A small class-conditioned image diffusion model, trained from scratch: batches of 384, 42238 training examples.
Rows from block 5 of a small class-conditioned image diffusion model, named by matrix and row number. Rows with one number belong to one neuron. Each number is 128 + 32 x the weight over its row's rms, rounded and kept within 0 to 255. All counts start at 0.
After each neuron's rows are labels from the 100 images, of 14848 (inputs lightly noised), where the neuron reaches its highest value: "strongest on" is what is common among them. Only what is clearly more common there than usual is listed. The data: capsule endoscopy frames (Kvasir-Capsule). In brackets: how many of the 100.
# fc1: MLP up (model.blocks.5.mlp.fc1.weight, 1024x256), inputs 128-255
# fc2: MLP down (model.blocks.5.mlp.fc2.weight, 256x1024, transposed), outputs 128-255

fc1.267 [173 184 135 173 149 131 110 103 137 131 113 107 178 132 137 121 110  75 138  89 142 103 154 133 142 147 145 160 131 109 142 121 168  85 172 153 107 112 149 114 142 130 109 139 173 112 102  67 104 125 124 116 114 143 163  90 130 177 133 191 135 134  78 121  63  59 119  98 160  62 146 143 124 137 133 142 132 164  92 117 160 117 107 168  97 128  70 129 152 116 123 125 134 120 114  75 124 168   0 146  83 116 149  79 105 132 159 121 133  66 124 140 149 179  83 138 151 129 154 113 150 119 109 162 125  46 145 127]
fc2.267 [ 98  90 107  75 122  95  93 124 133 133  90 125 113 123 175  85 144 140 109 165  95  97 126  82 158 112 104 131  90 136 137 143  84 141 122 159 156 128 157 136 121 132 180 148 130 181  66 229  99 125 122 122 160 146 111 137 155 166 141 124 163 137 126 119 182 130 152 183 133 135 108 160 144 125 143 164 161  70 211 134 143  81  99 127 144 124 123 135 130 104 145  40  65 121  92 112 113  83 167 131 112 169 157 160  88 123 119  77  52  98 130 138 139 140 191 145 114 152 150 113 113 168 135 150  96 133 134  79]
strongest on: finding: blood fresh (40)

fc1.564 [127 136 129  81 119  51 188 104 133 106 139 133 162 180  90 124  86 129 149 114 166 165 128 118 149 143 135  75 149 128 160 185 127 109 100 114 141 145 167 133 180 121 119 107 112  47 121 105  66 200 117 109 108 192 180 180 110 144 102 111 122 164 103 195 102 127 129 112 139 133 111 151 193 121 102  97  96 156 100 126 132  77 121  82  76 134 138 142 104 117  93 111 146  51 114 133 112 149  76  84 148  88 107 138 174 128 140 117 172 104 138 142 151  96  68 107 150 141 121 114 133  80 126 143  88 120 146 141]
fc2.564 [135  86 162 149 127  64  96 120 177 116 137 137  97 132 119  76 145 114 111 102 137 162 157  76 147 145 114  95 125 166 129 172  99 116 120 140 109  62 137 129 104 131 137 176 130  41 140  98 162 194 138 139 156  79 136 135  83 119 136 119 105 123 166 136 133 112 108 155 105  86 145 120 189 175  71 165 120 162 135 124 126 138 117  87 173 169 124 134 138 112 114 199  61  44  95  77 138 155 111  78 145 127 121  99 138 117 137 176 136 120 176 137 135  99 125  85 141 121 140 159 126 161 109 126 166 128 136 131]
strongest on: finding: reduced mucosal view (25)

fc1.650 [117 150 148 114 129 151 185 122 108 126 116 165 113 137 133 167 188 150 147 150 133 143  86 149 198 136 199 106  82 141  82 109 108 180 131 153 165 141 168 184 174 154 152 153 144 143  91 117 154 112 132 138 124 156 201 173 147 122 109 115 107 139 124  84 116 124 150 127 141 130 108 102 137 108  97 150 149 183 152 157 107 106 150 156 137 167 172 144 144 103 228 133 115  84 133  98 108 151 185  94 137 123 193  60 195  75 146 100  94 126 106 128  99 139  95 147 141 136  81  90 175 164 125  99  65  69 114 152]
fc2.650 [143 170 177 131 112 140 146 131 173 112  78 133 116 117 149 147 137 156 108 145 121 158 143 121  90 177 142 118 109 192 132 133 131 187 118 160 146 161 126 165 113 172  79 145 100 156 113  64 173 158 114 133  98  69 155 177 157 134 103 130 179 134 130 122 129 157  85  68 165 138 153 135  69 135 102 164 168 221 180 152 125 133 173 180  95 116 138 165 111  74  94  95 109 156 152 104  85 161  90 153 165 108 120  81 102  89 123 141 152 120 120 127 122 110 105  91 187 120 109  95 135 120 151 100 144 188  70 108]
strongest on: finding: ileocecal valve (29)

fc1.107 [ 97 109 150 110 120 149 145 136 133  46 130 110 124 127 119  96 140 116 111  51  24 124 146  99 133 103 124 116 118  90 120 124 150  84 114 100 122  95 145 181 147   4  98 123 154 159 128 124  64 151 137 114 163  87 117  83  90 145 164 111 144  72 159 143 112 125  82 135 150  74 144 121 135 132 144 123 137 125 151 151 147 170  61 111 148 120 193 138 115 144 177 129 157 138 164 118 144 117 107 118 150 100 153 128 227 166 178  85 114 160 175 168  70 134 158 190 167 122 128 133 187 174 105 128  66 173 178 110]
fc2.107 [142 165 135 113 116 171 204  81 120  76 116 171 140 166  85 111 171 131  88  63 133 149 120  83  74 156 112 112 151 127 109 135 144 100 150 141 123 157  63 164 129 105 144 122  85 131 137  93  64 124 125 151 105  79  85 134 156  93 152 114 147  80 183 111 126 148  80  10 169  35 132  69 110 135 124 137 143 223 138 155 126 117 122 192  70 135 160 148 147  93  93  92 162 148 177 161 133 160 101  83 138 106 139  68 117 128 158 118 244 153 160 138  88 130 161 132 150 110 166 160 137 152 124 119 133 147 139 166]
strongest on: finding: ileocecal valve (29)

fc1.673 [149 149 111 182 132 146 134 133 114 150  84 136 102 121 106 113 151 150  85 105  89 170 177 139 174 120 154 111  41  94 112 113 138 134 104 181 112 126 142 158 155 106 117 116 105 114 111 122 110 143 107  72 101 111 109 135 157 120  91 123 126 177 143 128 102  90 135 133 142 134 107 112 127 125 127  90 113 130 135 121 152 120 138 118  71  90 128 199 140  87 127 141 148  82  89 155 130 123 152 130 125 185  99 151  93 173 101  91 120 126 139 179 104 124 152 208  65 121 154 139 146 126  93 181 145 128 103 157]
fc2.673 [164 129  86 159 115 160 111 108 161 113 139  98  93 164 132 107 158 150 147 124  94  87 130 153 145 128 111  95 101 122  39 132 157 111 150 172  99  64 113 174 199 135 145 193 105  80 130 107 105  66  74  88  83 124 108 117 204 114 107 154 176 235 110 145 127 122 130 144 108 125 110  85 112  87 198 152 159 118 172 148 127  51 128 136 103 109 164 127 146 104 151 160 139 117 127 131 153 120 142 119 143 127 117 123 163 138 124 123 109 149 116 143 200 132 159 161  64 118 186 160 154 119 107  71 137 103 131  83]
strongest on: finding: foreign body (28)

fc1.282 [129 104 145  65 120  91 170  90 143 164 155 153 124 144 111 116 110  26 146  67 129  59 119 148 108 105 109 156 144 159 151 189 101 181 108 172 154 167 177 134 142  37 119  95 137 114  92  96 104 133 103 111 161 195 129 153  96 149 213 165 126 129 106 154 127 131 135 104 126  62 121 192 108 140 113 157 116 149  77 120 174  88 144 155  88 144  52 108  79  96 172 137  76 156 174  90 145 136 115 159 142 163 139 176  83 112  95 151 173  90 164 120  92 120  91 120 163 122 160 166 116 109 112 143 136 110 166 153]
fc2.282 [ 97 145 101 138 111 140 144 166 153 102 131 114 157 102 178 163 166 149 102 187 110  56 164 101 140 152 131 168  64 115 186 168  94 110  98 134 185 131  91 113 127 119 131 111 144  92 161 138 177 141  87  79 164 152 186 132 187  91 201 138 159 196 163 120  90  98 108 129 104 123  98 140 113 131 163 116 157 110  89 126 165 110 100 108  90 150 106 135 114 120 138 126 162 145 160  93 161  62 179 164 116 110 113 120 120 147  94 157 161 136 133 166 113 120 130 137 157 168 145 143 133 150 106  61 142 157  93 192]
strongest on: finding: pylorus (25)

fc1.305 [160 127 157 115 110 105 133 151 140 157 139 170 164 151 119  85 106 100  93  83 150 147 123 130  98 179 130 109 121 154 123 115 130 192 141 136 186  63 143 161 111 109 112 131  88 125  81  83 133 135 145 155 123 143  85 127  52 121 153 133 121 135 157 149 136 107  94 136 133 120 125 114 107 110 110  88 102 143 117  99  86 156 149  91 114 124 111 137  76 142 108  95 152 112 122 106 102 105 117 133  83  80 161 127 104  91 174 149 135 117 127 119 157 147  78 120 137  75 142 144 152 140 133 140 100 109 145  79]
fc2.305 [ 99  42 135  95 108 108  70  98 169 131 119  92 111  74 119  92 157 142 142  68 180 131 134  93 160  98 118 105 129 158  66  95 110 138 177 138 128 102 125 106  99 143 169 119 182 154  97 185 136  67 164  95  91 105 128 147 121 142 109  77 140  77  99 121 122  90 133 182 103 120 147 142 142  98  50 106 103   9 128 147 147 150 124 115 123  94 127  91 122 134 148 146 125 119  34 154 135  96 143 106 127 152 154 166 116 125 140 187   0 133 105 104 151 118 101 154 123 134  87 150 145 142 142  95 112  76 157 105]
strongest on: finding: reduced mucosal view (25)

fc1.338 [108 104 146 132 128 149 125  99 139 168 113 110 132 120  58 129  97 215 115 175 136  99 132  69 169 172  86 170 113 128 119 137 120  53 189  56 125 121 106  14 142 122 136 129 162 182 136 159 112 122 122 117 105 148  63 159 157 100 196 134  48 127 153 113  89 175 181 112  98  63 138 144 167 162  48 132 121 116 141 151 160 162 102 191 139 104 136 100 115  83  72 116 143 132 133  91 152 120 119 146 169 145 162 138 147 108 123 137  84 103 112 151 153 141 132 128 141 119 133  68 143 120 111 131 123 119  54 128]
fc2.338 [118 153 153 106 135 126 144 102  94 198 172 143 108 116 111 131 134 151 147  76 115 134 100  92 124 108 143 155 163 131 127 162 128 127 136 110 140 133 149  87  90 120  89 106 126 110 130 134 140 126 147 110  51 147 203 117 115 116 210 110  91 144  94  56 122 149 119 122 148 129 134 147 128 123 106 180 126 156 119 183 117 144 170 115 125 106 143 127 145  91 117 157 149 170 157  86 121 141 120  83 143 128 121 138 195  69 197  96 135 169 164 101 115 145  86  83  99 124 141 104  93 141 104 105 134 103 182 137]
strongest on: finding: blood fresh (88)

fc1.319 [176 172 169 149 116  84 113 136 129  71 103 165 125 138 179 172 107 104 154 149 241 116 201 183 140 122 132 145 116 137 133 118 155 193 125 113 152 130  92 134 109 146  82 120 145 136 186 145 186 140 134  22 135 123 129 138 180  98 168 127  98 138 119  51 166 136 151 147 124 110  89 110 123 114  90 122  58  91 112 113 127 134 105 111 102 116  32 102 106 133 132 108  98 135 105 114 192 146 190 127 105 159  75 192 133 126 148 120  96 157 103 129 124 140 101 141  86 140 152 138  84 124 120  76 139 122 118  93]
fc2.319 [221 160 155 141 111 149 157 112 104 196 184 143 108 158 112 202 144  97 116 153  74 131 138 123  87 146 108 133 140 172  93 140  90 156 142  66 125 132 121  94 115 119 138  95 142 116  71  96  67 168 118  78 177 166 144 108 183  84  93 110 155  72 138  92 179 143 103 116 194 148 151 140 127 193 131 141 141 127 147 182 167 120 132 129 115 140  93 161 121 116 160  46 131 207 160 136 166 141 108 107 162 142 186  91  59 127 150 182 183 105 168 130  51  65  81 160 148 157 106 142 196 150 108  74 124 146 134 155]
strongest on: finding: ileocecal valve (31)

fc1.377 [105 126 117 119 115 123 109  84 107  79 145 155 117 146 172  56 118 120  87 130 117 114 109 156  76 126 153 123 140 149  59  62 183 127 128 196 111 130 164 172 128 113 117 114 134  47  28 126  82  62 177 141 167 148 133 105 143 145 139 119 108 212 114 141 128 143 152 129 135 111  97 124  90 142 132 169  98 120 163 130  80  68 113 151 123 148  61 126  90 136 188 118 124  88 182 124 107 105 104 108 175  84 117  93 135 110 103 109  81  98 134 105 108 159 135 122 101 149 152  89 124  78 114 138  99 108 156 158]
fc2.377 [ 99 112 111  99 106 105 158  57 112 156 150 132 153 110 103 145 106 154 103 172 102 121  75 104 139 111 135 121 110  38 195 184 133 146 122 113  88 119 173 124 127 128 105 134  95 126 184 117 165 116 161 114 100  98 170 123 170 146 116 117 172 149 125 103 150 175 124 115  78 140 112 116 141 137  79 124  89 128  68 139 152 155 122 146  99  87 120 137 181 100  36  85 130 149 143 133 136 142 123 126 141 161 103  97  99 175  74 104 151 155 109 188 146 125 133 151 137 101 144 101  73  90 115 119 178 124  62 143]
strongest on: finding: reduced mucosal view (56); finding: ileocecal valve (38)

fc1.104 [129 131 137 165  90 134 106 171 135 121  88 180 129 153  89 140 121 135 132 131 137 208 159 110  91 132 137 193 147 124 119 168 112 154 112 107  93 113 144 198 143  96 117 154 153 215 160 141 141 124 151  72 142 174 152  96 133 149 168 165 143 122 127 103 131 138 140 142 112 145 133  78  59 138 158  90 148  57 143 166 128 184 120 122 158 155 112 160 164 110 165 101  63 135 173 111  51 159  95 137 173  93  56 105 200 155 170 140 111 112 136 144 126 129 211  96 176 115 108 105 118 188 177 129 118 107 119 106]
fc2.104 [104 131 111 160 107 201  49  64 149 118 104 158  77 162 146 163 111 180 126 122 122 144 129 145  80 168 155 127 148  92 126  94 115  75 120 153 129 163 133 162 108 102 166  90 141 212 106 143 104 108 145 149 139 122 149 123 173 179 150 174 130 119 129 119 136 122  87  97 123 160 166 149  79 132 119  57 172 140 130 123 105 143 125  67 150  88 107 162 166 121 125  78 106 100 149  90  94 118 157 149 163 128 119  47 120 102 121 103 131 126  96  83 124 172 108 175 158 116  73 103 124 129 206 121 127 134 147 162]
strongest on: finding: reduced mucosal view (25)

fc1.207 [136 148 170 175 134 155 205 193 139 139 161 194 144 132 130  96 150 197 137  82 160 146 106 153  90 117 118 109 109 154 137  86 130 166 106 122 209 112 164 140 126 118  82  89 127 115  94 160 128 176 163 156 140 116 111 166  80 155 198 112 130 133 202 160  87  95  92  91 123 140 110 122 124 122 141 133  98 139 135 134  97 137 100 222  82 118 108 138 112 156 136 102  95 106 117 122 138  88 160 153 130  87 139 152  86 108 161  90 190 132 115 141 135 140 139 118 142 113 195 108 106 119 123 125  89 152 160 108]
fc2.207 [160 135 210 166 116 167 130 128 125  89 141  91 126 156  68  85 176 166 116 127 117 137 161 124  63 143  82 104 106 138 107 109 135 186 154  98 148 109  96 160 137 126 166 107 156 170 114  90 148 156  92 179  83 101 153 105  77 109 192 124  57 151 116 151  60  72  59  31 114 147 178 117 107 116 149 128 122 169 120  69 167 141 130 122  71 185  97  86  93 121  99 105 108 168  97 120  80 143 128 168 134 126 108  87 167  84 152 157 177 162 138 149 138 120  93  91 126 133 146 118 156 110 129 122 110 113 149  99]
strongest on: finding: reduced mucosal view (35)

fc1.383 [142 131 116 130 138 108  91 127 116 183  95 159 139 104 137 166 164 115 146 154 122 154  86  97 159 174 126 138  77 107 114 200 162 145 165  98 150 119 132 124 118 132 169  89  97 157  98 119 178 124  94 133 137  79  99 196  77 103 143  81  60 149 100 112 102 126 129 149 165 115 118 111 131 188  51 112 121 121  79 112 118 125 177 136 112 106 113 189 118  17  91  63 112 108 141 130  91 141 183 121 162 134 141 148 166 186  93 141  96 121 110 126 123 106 116 126 108 127  96 173 103 147 132 156 131 159 162 130]
fc2.383 [151 130 108 127 148  58 138 113 149  47  88 128 127 150 156 127 107  52 109 119 154  87  55 143 143 145 163 163 118 148 134 105 128 167 151 111 108 116 136 163 183 119 148 162  84  59 167 160 165 149 149 100 111 138 120 149 189 169 128 106 185 106 170 145 173 125 161 163  89  98 144 166 108 164 165 117  90 117 119 150 106 149 121 142 226 143 129 105 155 145 157 101 127 144 143 131 204 116 138 147  66 121 140 145 100 134  93 137 123 117  47 125 142 159 169 103 130  99 165 159 101  82 120 132 131 149 126 151]
strongest on: finding: foreign body (33)

fc1.697 [131 117 114 150 140 103 102 133 109  84 140 204 141  84 145 149 125 113 149 113 126 143 127 125 126 103 130 112 105 165 120 159 137 114  71 124 149 114  81 130 210  91 124  75  56 132 128 128 140 126 141  84 148 175 119  90 105 169 146 120 107 103  64 112 137 136 167  79 115 155  84 135 109 132 128 134 170  65 121 161 155 202 181 162 139 151 121 111 182 144 173 109  98 118 131  91 107 153 153  54 159 137  86 141  63 128 205 133 116 127 132 150 114 109 178  96 122 105 109  90 108 125 147 198 198 139  96  75]
fc2.697 [ 82 102  69 127 163 175  55  84 132 112 119 121 147 143 149 130 131 122  95 102 125 168 110 183 162 103 159 101 173 162 107 155 111  99 127  75 152 132 148 107  96 136 132 126 150 157 135 148 103  96 194  84 144 151 110 126 133 137 107 111 127 130 133 124 103 131 162 118 124 137 152 130 151  32  83  78 110 102 101 127 156  94 127 100 230 137 137  23 145 146 111 106 136 153 107  91 110  98 149 145 100 139 139 112 126 170 110 135  60 124 125 114 118 123 135 152 128 158 135  76 142 130 124 134 141 144 224 131]
strongest on: finding: reduced mucosal view (31); finding: ileocecal valve (31)

fc1.686 [126 150 168 137  64 117  99 101 134  77 131 165 162 143 171 119 151 123 131 147 147  91 111 176 130 158 124 156  96 123 142 181 191 176 107 103 178 160 102 119  85 182 104 110 120 124 159 129 135 170 125 111 136 121 141 158  84  98 136 108 131  95 130  91 125 133 148 136 109 140 112 121 152 133 171  99  81 112 151  73  73 212 154 124 101 117  26  79 113 132  91 108 125 131  81 141 142 116 196  98 120 112 105 155 173 108 201  77  69 191 106 127 113 108 170 117  69 101 114  98  82 102 109 117 131 113 158 145]
fc2.686 [133 148 198 146 138  62 146  90 155 109 130 170 139 170 124  85 188 145  77 164  84 106 182 117 115 134  82 137  91  94  73 163 136 121 160 117 158 113 133 115 132 169 162 156 151 146 117 169  84  67 165 128 154  91  59  86 171  97 139 161 132  93 137 103  98 174 152 102 139 135 109 183 112 169 111 122 169 128 153 134 132 121 136  62 147 139  69 124  82  88 169  82 157 160 146 165 148 129 159 120 151 167 131 136  73  72 161  78 164 212 165 144  66  94 154 166 102 103 123  96 194 118  86  97 165 189 146 157]
strongest on: finding: foreign body (31)

fc1.244 [153 180 105 137 158 176 153  95  66 151  96 134 106 113  56  92 161  37 125 187 117 194 122 155 114 143 144 142  92  60  93  42 148  58 148 123 118 101 141 147 146 144 111 133 153 124 104  86 184 145 152 106 116 179  81  94 115 165  82 174  75 142 112  80  99  94 126 111 175  79 105  94 134 158  72 135  93 102 136 127 120  86 144 156  72 161 107 183  84  53 135 128 208 141 119 133 117 118 103 147  87  98 109  78 150 120 123 106  73  82  93 107 145 113 164 126 129 177 131 121 109  90 124  97 146  94  92  89]
fc2.244 [146 150  81 113 131 117 139 162  99 148  95 115 124  84 120  49 134 119 171 116 119 172 182 181 145  37 155 153 115  72  77 115 144  76 104 165 129 134  75 116 116 152 147  90 141 150  93 113 130 145 206 134 153 158 103 144 104 185 103 125 196  98 102 111 134 123 126 154 191 127 118 143 147 122 123  96 114 111 147 140 122 106 136  88  92  95 115 156 101 162 121 108 111 115 130 108 146  83 121 134  91 114 151 145 140 190  61  88 131 137 149 129 148 134 167 173 127 115 133 121 105 128 124 178 158 133 146  86]
strongest on: finding: blood fresh (36); finding: ileocecal valve (29)

fc1.247 [139 129 135 128 123 117 147  70 109 147 134  88 135 154  88 138 127 113 154  73 154  94 104 155  99  94 119 138 160 107 163 166 215 107 175  72 129 137 151 127 132 127 122  98 112  91 116  59 143 135 174 129 158 182 119 131  69 161 187 171 132 118  99 108 102 121 108 118 131 114 114 107  70  89 122 146 145  66  94  82 164 115 146  93 133 115  90  92 112 129 178 116 124 161 179  73 117 129  43 133 147 128 107  89 142  26 104 135 142 127 197  79 101 130  48  83 162  85 122  91  93 134 140 133 101  85 155 101]
fc2.247 [115 114  67 131 107 154 114 103 186 119 148  84 157  86 131 116 144 155  83  97 110  90 114 125  94  65 161 113  77  64  92 156 147  95 112 125  90 122 106 145 128 124 179 178 145  90 178 128 166 169  92 135 116 143  92 108 182 137 129 155 204 141 146 116 146 112 103  98 102 141 108 137 104 122 177 118 120  47  87 139 182 149  66 119  72  97 111 116 155 117 135 117 157 154 170  90 102 106 171 135 113 148 104  67 106 161 107 102 157 112 148 154 180 156 143 197 172 158 180 156 130  99 115 112 157 136 112 145]
strongest on: finding: blood fresh (44)

fc1.25 [151 103 129  89 148 106 123  65 122 146 130 135 140 115  68 145 184 159  96  98 141 104 118  63 141 145 121 156 154  98 113 215 135 123 151 107 177 183  89  55 102  90 166  88 140 138  95 105 115 140 149 116 149 140  90 189 119 120 150 101  73 133 108 128  81 125 171  90 167  93 131 117 118 152 114 119 119 109 101 171  78  92 164 103 111 140 116 166 101   8 115 141  90 133  75 103  92 139 114 134 194 179 113 155 108 103 100 146 155 137 118 139  87  90  96  28  59 146 109 124 152 120 130 130 130 111 113 196]
fc2.25 [128 145 104 116 110  82 125 113 124 144 115 128 116 112 106 137 172 147 193 191 119 144  54  90 115 120 153 141 131 111 127  52 133 101 126 198 111 101 110 131 136 103  78 167 112  99 119  94 160  85 188 125 119 161 181 143 133 188 121  82  99 110 142 141 134 102 116 104 119 118 123  88 128 121 133 132  91 102 104 159  77 151 145 153 153 172 108 143 207 171 129 235 163  99 144 163 135 108  96 156 117 110 152 118 125 106 113 139 133 119 147 138 101 141 141  84  98 122 115 111  91 104 153 128 208  83  98 141]
strongest on: finding: blood fresh (36); finding: ileocecal valve (27)

fc1.407 [153 114 119 130 157 105 106  56  77 106 165 110 119 134 174 118 178  81 115 136  86 145 167 113 147  89 159 114 122  67 155 118  92 176 155 202 130 131 146 157 130 102 130 148 128 136 125 118 149 146 111 160 155  81 111 118 151  90  66  73  79 159 149 135 110 134 166  90 155 117  67  72  62 182 128  97 128 133 115 174 104  75 110 117  81 156 120 150 102  28 109 160 117 163  95 140  35 124 126 122 108 156  78 157 147 170 161 144 104 138  87 129 132 147 109 100 121 121 142  95 121 120 101 113 139 101 106 167]
fc2.407 [128 132 109 145 133 128 134 108 132  97 193 116 127 108 121  69 157  75 108 102 101 132 121 120 121 114 143 112 164  91 125  62 168 122 158 195 141 110 143 148  81 141 159 109 101  94 163 169 125 151 161 164 144  83  93 100  46 114  73  74 104 100 125 137 111 133 124 132  83 167  93 147 130 141 115  53 169 116 127 138 125 116 123 148  97 130 129 130 163 176 113 176 173 169 116 204  58 120  95 207  93 119  92 129  88 186  95 142 106 149 153 153 120 192 146 106 141 134 100 146 155 109 109 145 128 124 119 122]
strongest on: finding: pylorus (26)