Weights of a small class-conditioned image diffusion model.
Model: arch uvit, norm layernorm, activation gelu.
Training: adamw at rate 0.0012, 16400 steps, batches of 384.
Data: trained on capsule endoscopy frames (Kvasir-Capsule), 42238 training examples, 149.1 epochs.
Rows from block 7 of a small class-conditioned image diffusion model, named by matrix and row number. Rows with one number belong to one neuron. Each number is 500 + 40 x the weight over its row's rms, rounded and kept within 0 to 999. All counts start at 0. Numbers have three digits each.
After each neuron's rows are labels from the 100 images, of 14848 (inputs lightly noised), where the neuron reaches its highest value: "responds to" is what is common among them; "colour at peak" is the nearest of a few named colours to the mean colour under the peak. Only what is clearly more common there than usual is listed. The data: capsule endoscopy frames (Kvasir-Capsule). In brackets: how many of the 100.
# fc1: MLP up (model.blocks.7.mlp.fc1.weight, 1024x256), inputs 0-85
# fc2: MLP down (model.blocks.7.mlp.fc2.weight, 256x1024, transposed), outputs 0-85

fc1.81:516494492511511560526540501478499414466455493507580491524451520586489542412478538430462551488509577546519437486510442493468487540542561461468552491511473399484541488534599529551574509476517500497463555529475472522447576518582501500471506489483508568585502462
fc2.81:534469489462507477490512593475500514521539564508508496497518499484471524507518492515498474511409513501403514439537473575485537558426451536495492514447466482407444491498489533482472499525509489482593474491516500468560477525439473511567540553552484420535505501
responds to: finding: ileocecal valve (52)
colour at peak: black (60)

fc1.49:485465544513529545541523539452454551546543530524486560480528534573494487475492556489421545444589540495528530586551476495513405490517598499512503495503472541448520480469615478458532532538514455451580484476457439450516572516471482511456494512476561520511475452
fc2.49:527545470509486459498508500463490514494485490543489552503506510543546466417517549463480506436481507498471463548585491490505462537548513518562536419514465541497499461512528485508514480469473543523451538521427574560467485522475454477589479462444503473557473495
responds to: finding: ileocecal valve (70); finding: blood fresh (28)
colour at peak: black (30)

fc1.609:479514552463611567438450475520479455467516508529504495525543497479431480496486483483516537500505472485483439492519478416509482454475501412478444502520637536504507446549515520561476502511542490488455508508580456565555437561470484480493462518512494474467492563
fc2.609:474423526552517481518565568520456484497535462483445488507500519502546495445477459468501563527482465534473478498513529432517451474528498437527455513458443488506533462479446428454458551546508496532539541412584546540437501514555470496568503475567486419502518522
responds to: finding: pylorus (26)
colour at peak: grey (33); pink (26)

fc1.502:489510536535561506499548493497456550520573518515459496504533460494558559451545584488529506468526501438476498525488463523485474495517470526492452505494504513508498498477515481581556513553522508513585524427482526494524526481553446444464508504445511484519470526
fc2.502:505446482484418522396423533615552459488457438520506491472462523513436570502564465479520528443528541542439483494492472523479558415540561467488474544444530506520563457543386544496539466463504486474502476488509494482431472531573430521558487545477537493469521475
responds to: finding: pylorus (41)
colour at peak: pink (27)

fc1.536:485521462438483516513546466485547446531460502482538504446457460529500577463430462519503480480527559549452479490525476523469516526483460547503530528515483537511501482459505484575488510543455557428536473472494450472432579536486458509484507556451533506530535501
fc2.536:558489504470585552538490514459443568481530487561565512527518542453505479499504578495480535501509525444536487506523512443519444549484539531544461417510472475462493535442555492514476517469513511514490481480472552522549512492508531445475499486524441510559488520
responds to: finding: ileocecal valve (79)
colour at peak: orange (50)

fc1.190:545512540467574538507487486584515460483462495498498453520439468515493528572489496524512485488535527495468455466470480464471493517484530505468481523492561543469446483407517416528470500540454404525495462502418484482522530500507412482464475530405495519494534439
fc2.190:518503500481489497402474491483473439612554525525461492486505447458538488476444521492495457510441582490514596473493489470539535552550497477480532520420536453482529480529509525566504481492466486507539528545509423553469504520493523506508545579579560488474521519
responds to: finding: ileocecal valve (26)
colour at peak: orange (31)

fc1.378:537548526493562551498542512489501449486507493495526455492468396497498487507515541501491518581517527478507442510481501513475471580440542402413471492425472529519525481488549529513466477473528486513514484494508505479490471521542473514397441433471472530529574518
fc2.378:553495555583454497545523502532553444522529509497495455480467492487471510480477554485514556503474574552521464557496512542489497440468480463527487494486482453481441533500499540502492565451460472467439508568479436473511438523541566464550456547449572464499492493
responds to: finding: ileocecal valve (26)
colour at peak: orange (34)

fc1.50:489487476520455508503498546482489481515548491502453475481429506567527498509434580559423564525552569550550489479484417536536563505557580520500520522502496485508528444460482555482434491564485440428545561490443594465528583466509477430528499477436568482512469457
fc2.50:524428477466507618470504498485498456480457570539532460471521468466490513514464522427549509476448504506475528465505562526471453558438468483477455603517518528499515518519520472498501494474526474521479413461538481501457567517542515489449438503517515549415512468
responds to: finding: ileocecal valve (35); finding: pylorus (25)
colour at peak: black (45)

fc1.631:449473442463518551486503537482518485538464429460459483432462497477494533439509584462530540564484481559548454508479501479499504448493502471503524487457524515487468445511489541452508533522465497489512507515588515564473559484480542540497466455473434546557588569
fc2.631:567467489523551588523583488525493432494544496473551500504487494521400498486494520457577484480522499474517481554505541476490582407489529491476576492544419472475567441520547482513550410488481475500477533519558386517482537510525553525455504475469476617464541522
responds to: finding: ileocecal valve (44)
colour at peak: orange (30)

fc1.154:494479512496556566457539561549492509459467458511499522453497478423424515498474541485496477504478480502451473509457493453453483524430541523516406547439579530390442506569569479485527535474539480502524457487590508554484582520494488453502445506509534525495572429
fc2.154:541522495487569582490501540558511529450504495544521509519485483456515488483514495525539428464525484475482462469461505524462490477490531402542411467439539515563512631525473537482541447483529470532572429466535531558542517502488513466481496428569489569503564520
responds to: finding: pylorus (25)
colour at peak: orange (36)

fc1.606:459447478526514505506534492541452451455497504506516562546423447482447466448489541498498519480514544586525386536498526542501510550539641558485510482497556535513421426510579492465537557511463470500567579500474506516571456480482495451467454395510498460431500454
fc2.606:468563502473469518484404548497549509572443543454557510499485471456497486516510440471474476501539519531479516446538472479471621492453529512556483538493444418479539439555458572570491461507425544494436462468514446520463484550525447524550530533456497576484513550
responds to: finding: reduced mucosal view (46)
colour at peak: orange (29)

fc1.438:460525499499558571472551522487509534504520454435478550552510481514524454478540504478555508574516548442493524528563518515407482507472495539473524572495527489484426508433514493552495505560541488541562501451542502444418550459518492499449485456505453492521528547
fc2.438:487478522409559539532449527500528479532514517562515480458535487529447480553452422500468504462540500483473536524474513573548479524506554584526522466432497500535480513492510441446544579572476450437458446524481437445531506528425552452470511472480505511487455463
responds to: finding: ileocecal valve (34)
colour at peak: pink (61)

fc1.629:524460489529529536428549488471525504572500435471459500498437554464498420578468439544464543489500542522419452405485475571556415437526518601470506468487470490501422462426487509532472557518502496495463527506540461515538479479521499429507482486546552517438595528
fc2.629:490524492533477510493417497568501505393479462480463485485499447525469531476501563510514504552439454532581459549477518474438519476460472444502482527499486474584574520541510469510516506468540470500508476549463525495463480555399482504443508528462454493525481476
responds to: finding: ileocecal valve (35)
colour at peak: black (45)

fc1.574:504508457478560490530549497548504510523518511473478509483519477527488543466475557457458558423489547573496434557488431577484575542451569544518490519563506589513510463393564522482486488491514438542531525482499508474476531533471495534471436445424494506549519526
fc2.574:448477475519452497473500505542482454437572505492529460463495477549489483533499503576521523559555490532557521498418405494492482477535476496472481562469506534463474508508418535472499553572454511529555543500536419409444471558483528510465535522493557477501528435
responds to: finding: ileocecal valve (63)
colour at peak: orange (31)

fc1.603:533399554529451495480461586566453502464468478516510490520427508492526517542529420560489488457527434531586498445486527451544503467504486529444418495452524495467545491494620506540476581555498497538543425506556525516519469528535519530495513574543535547451485413
fc2.603:521436478456537608475496499496426548533525511557498497494429497523478475505545481522504517516502498489519422477469486459504454472524591529616518495469524505524480555478546520477502506440453569470510465525543560516493496501466569526505462493554527524454487463
responds to: finding: ileocecal valve (37)
colour at peak: black (40)

fc1.297:511491528474530469566429490459494538506511431468532548465478487513566515470520507581495520579513495491442492490498519535488492575515461511502441467506458530490479517443496426551473598542506515480527520454515523502444489536507411483488580518518477492605498578
fc2.297:483500507508502484474472502473584442509384485545494496548466506558500473441534468437544486530577491550564474505474590539482513488486492514498476492453532517489455499499465494505469605479460578396526520498559606543465590518512566512528521505497489439585524510
responds to: finding: pylorus (25)
colour at peak: pink (31)

fc1.418:557524536516522527497530480509461536528437495474479472530477492577528507519469497544493496479529517551492544433534433518495545597482506457532496484500528457427524490381530502566463523486466446478523508488570469467514464491511479460339484479509545464566486455
fc2.418:434459545475493501497508508474476512523478525436508511478469428520463487505494531415550543544519508486508453420462517472447494396487487423433482617525502510566456463521507468489500506482484485583482464445547546485479515519494487555553456534461473466434506547
responds to: finding: ileocecal valve (69)
colour at peak: black (76)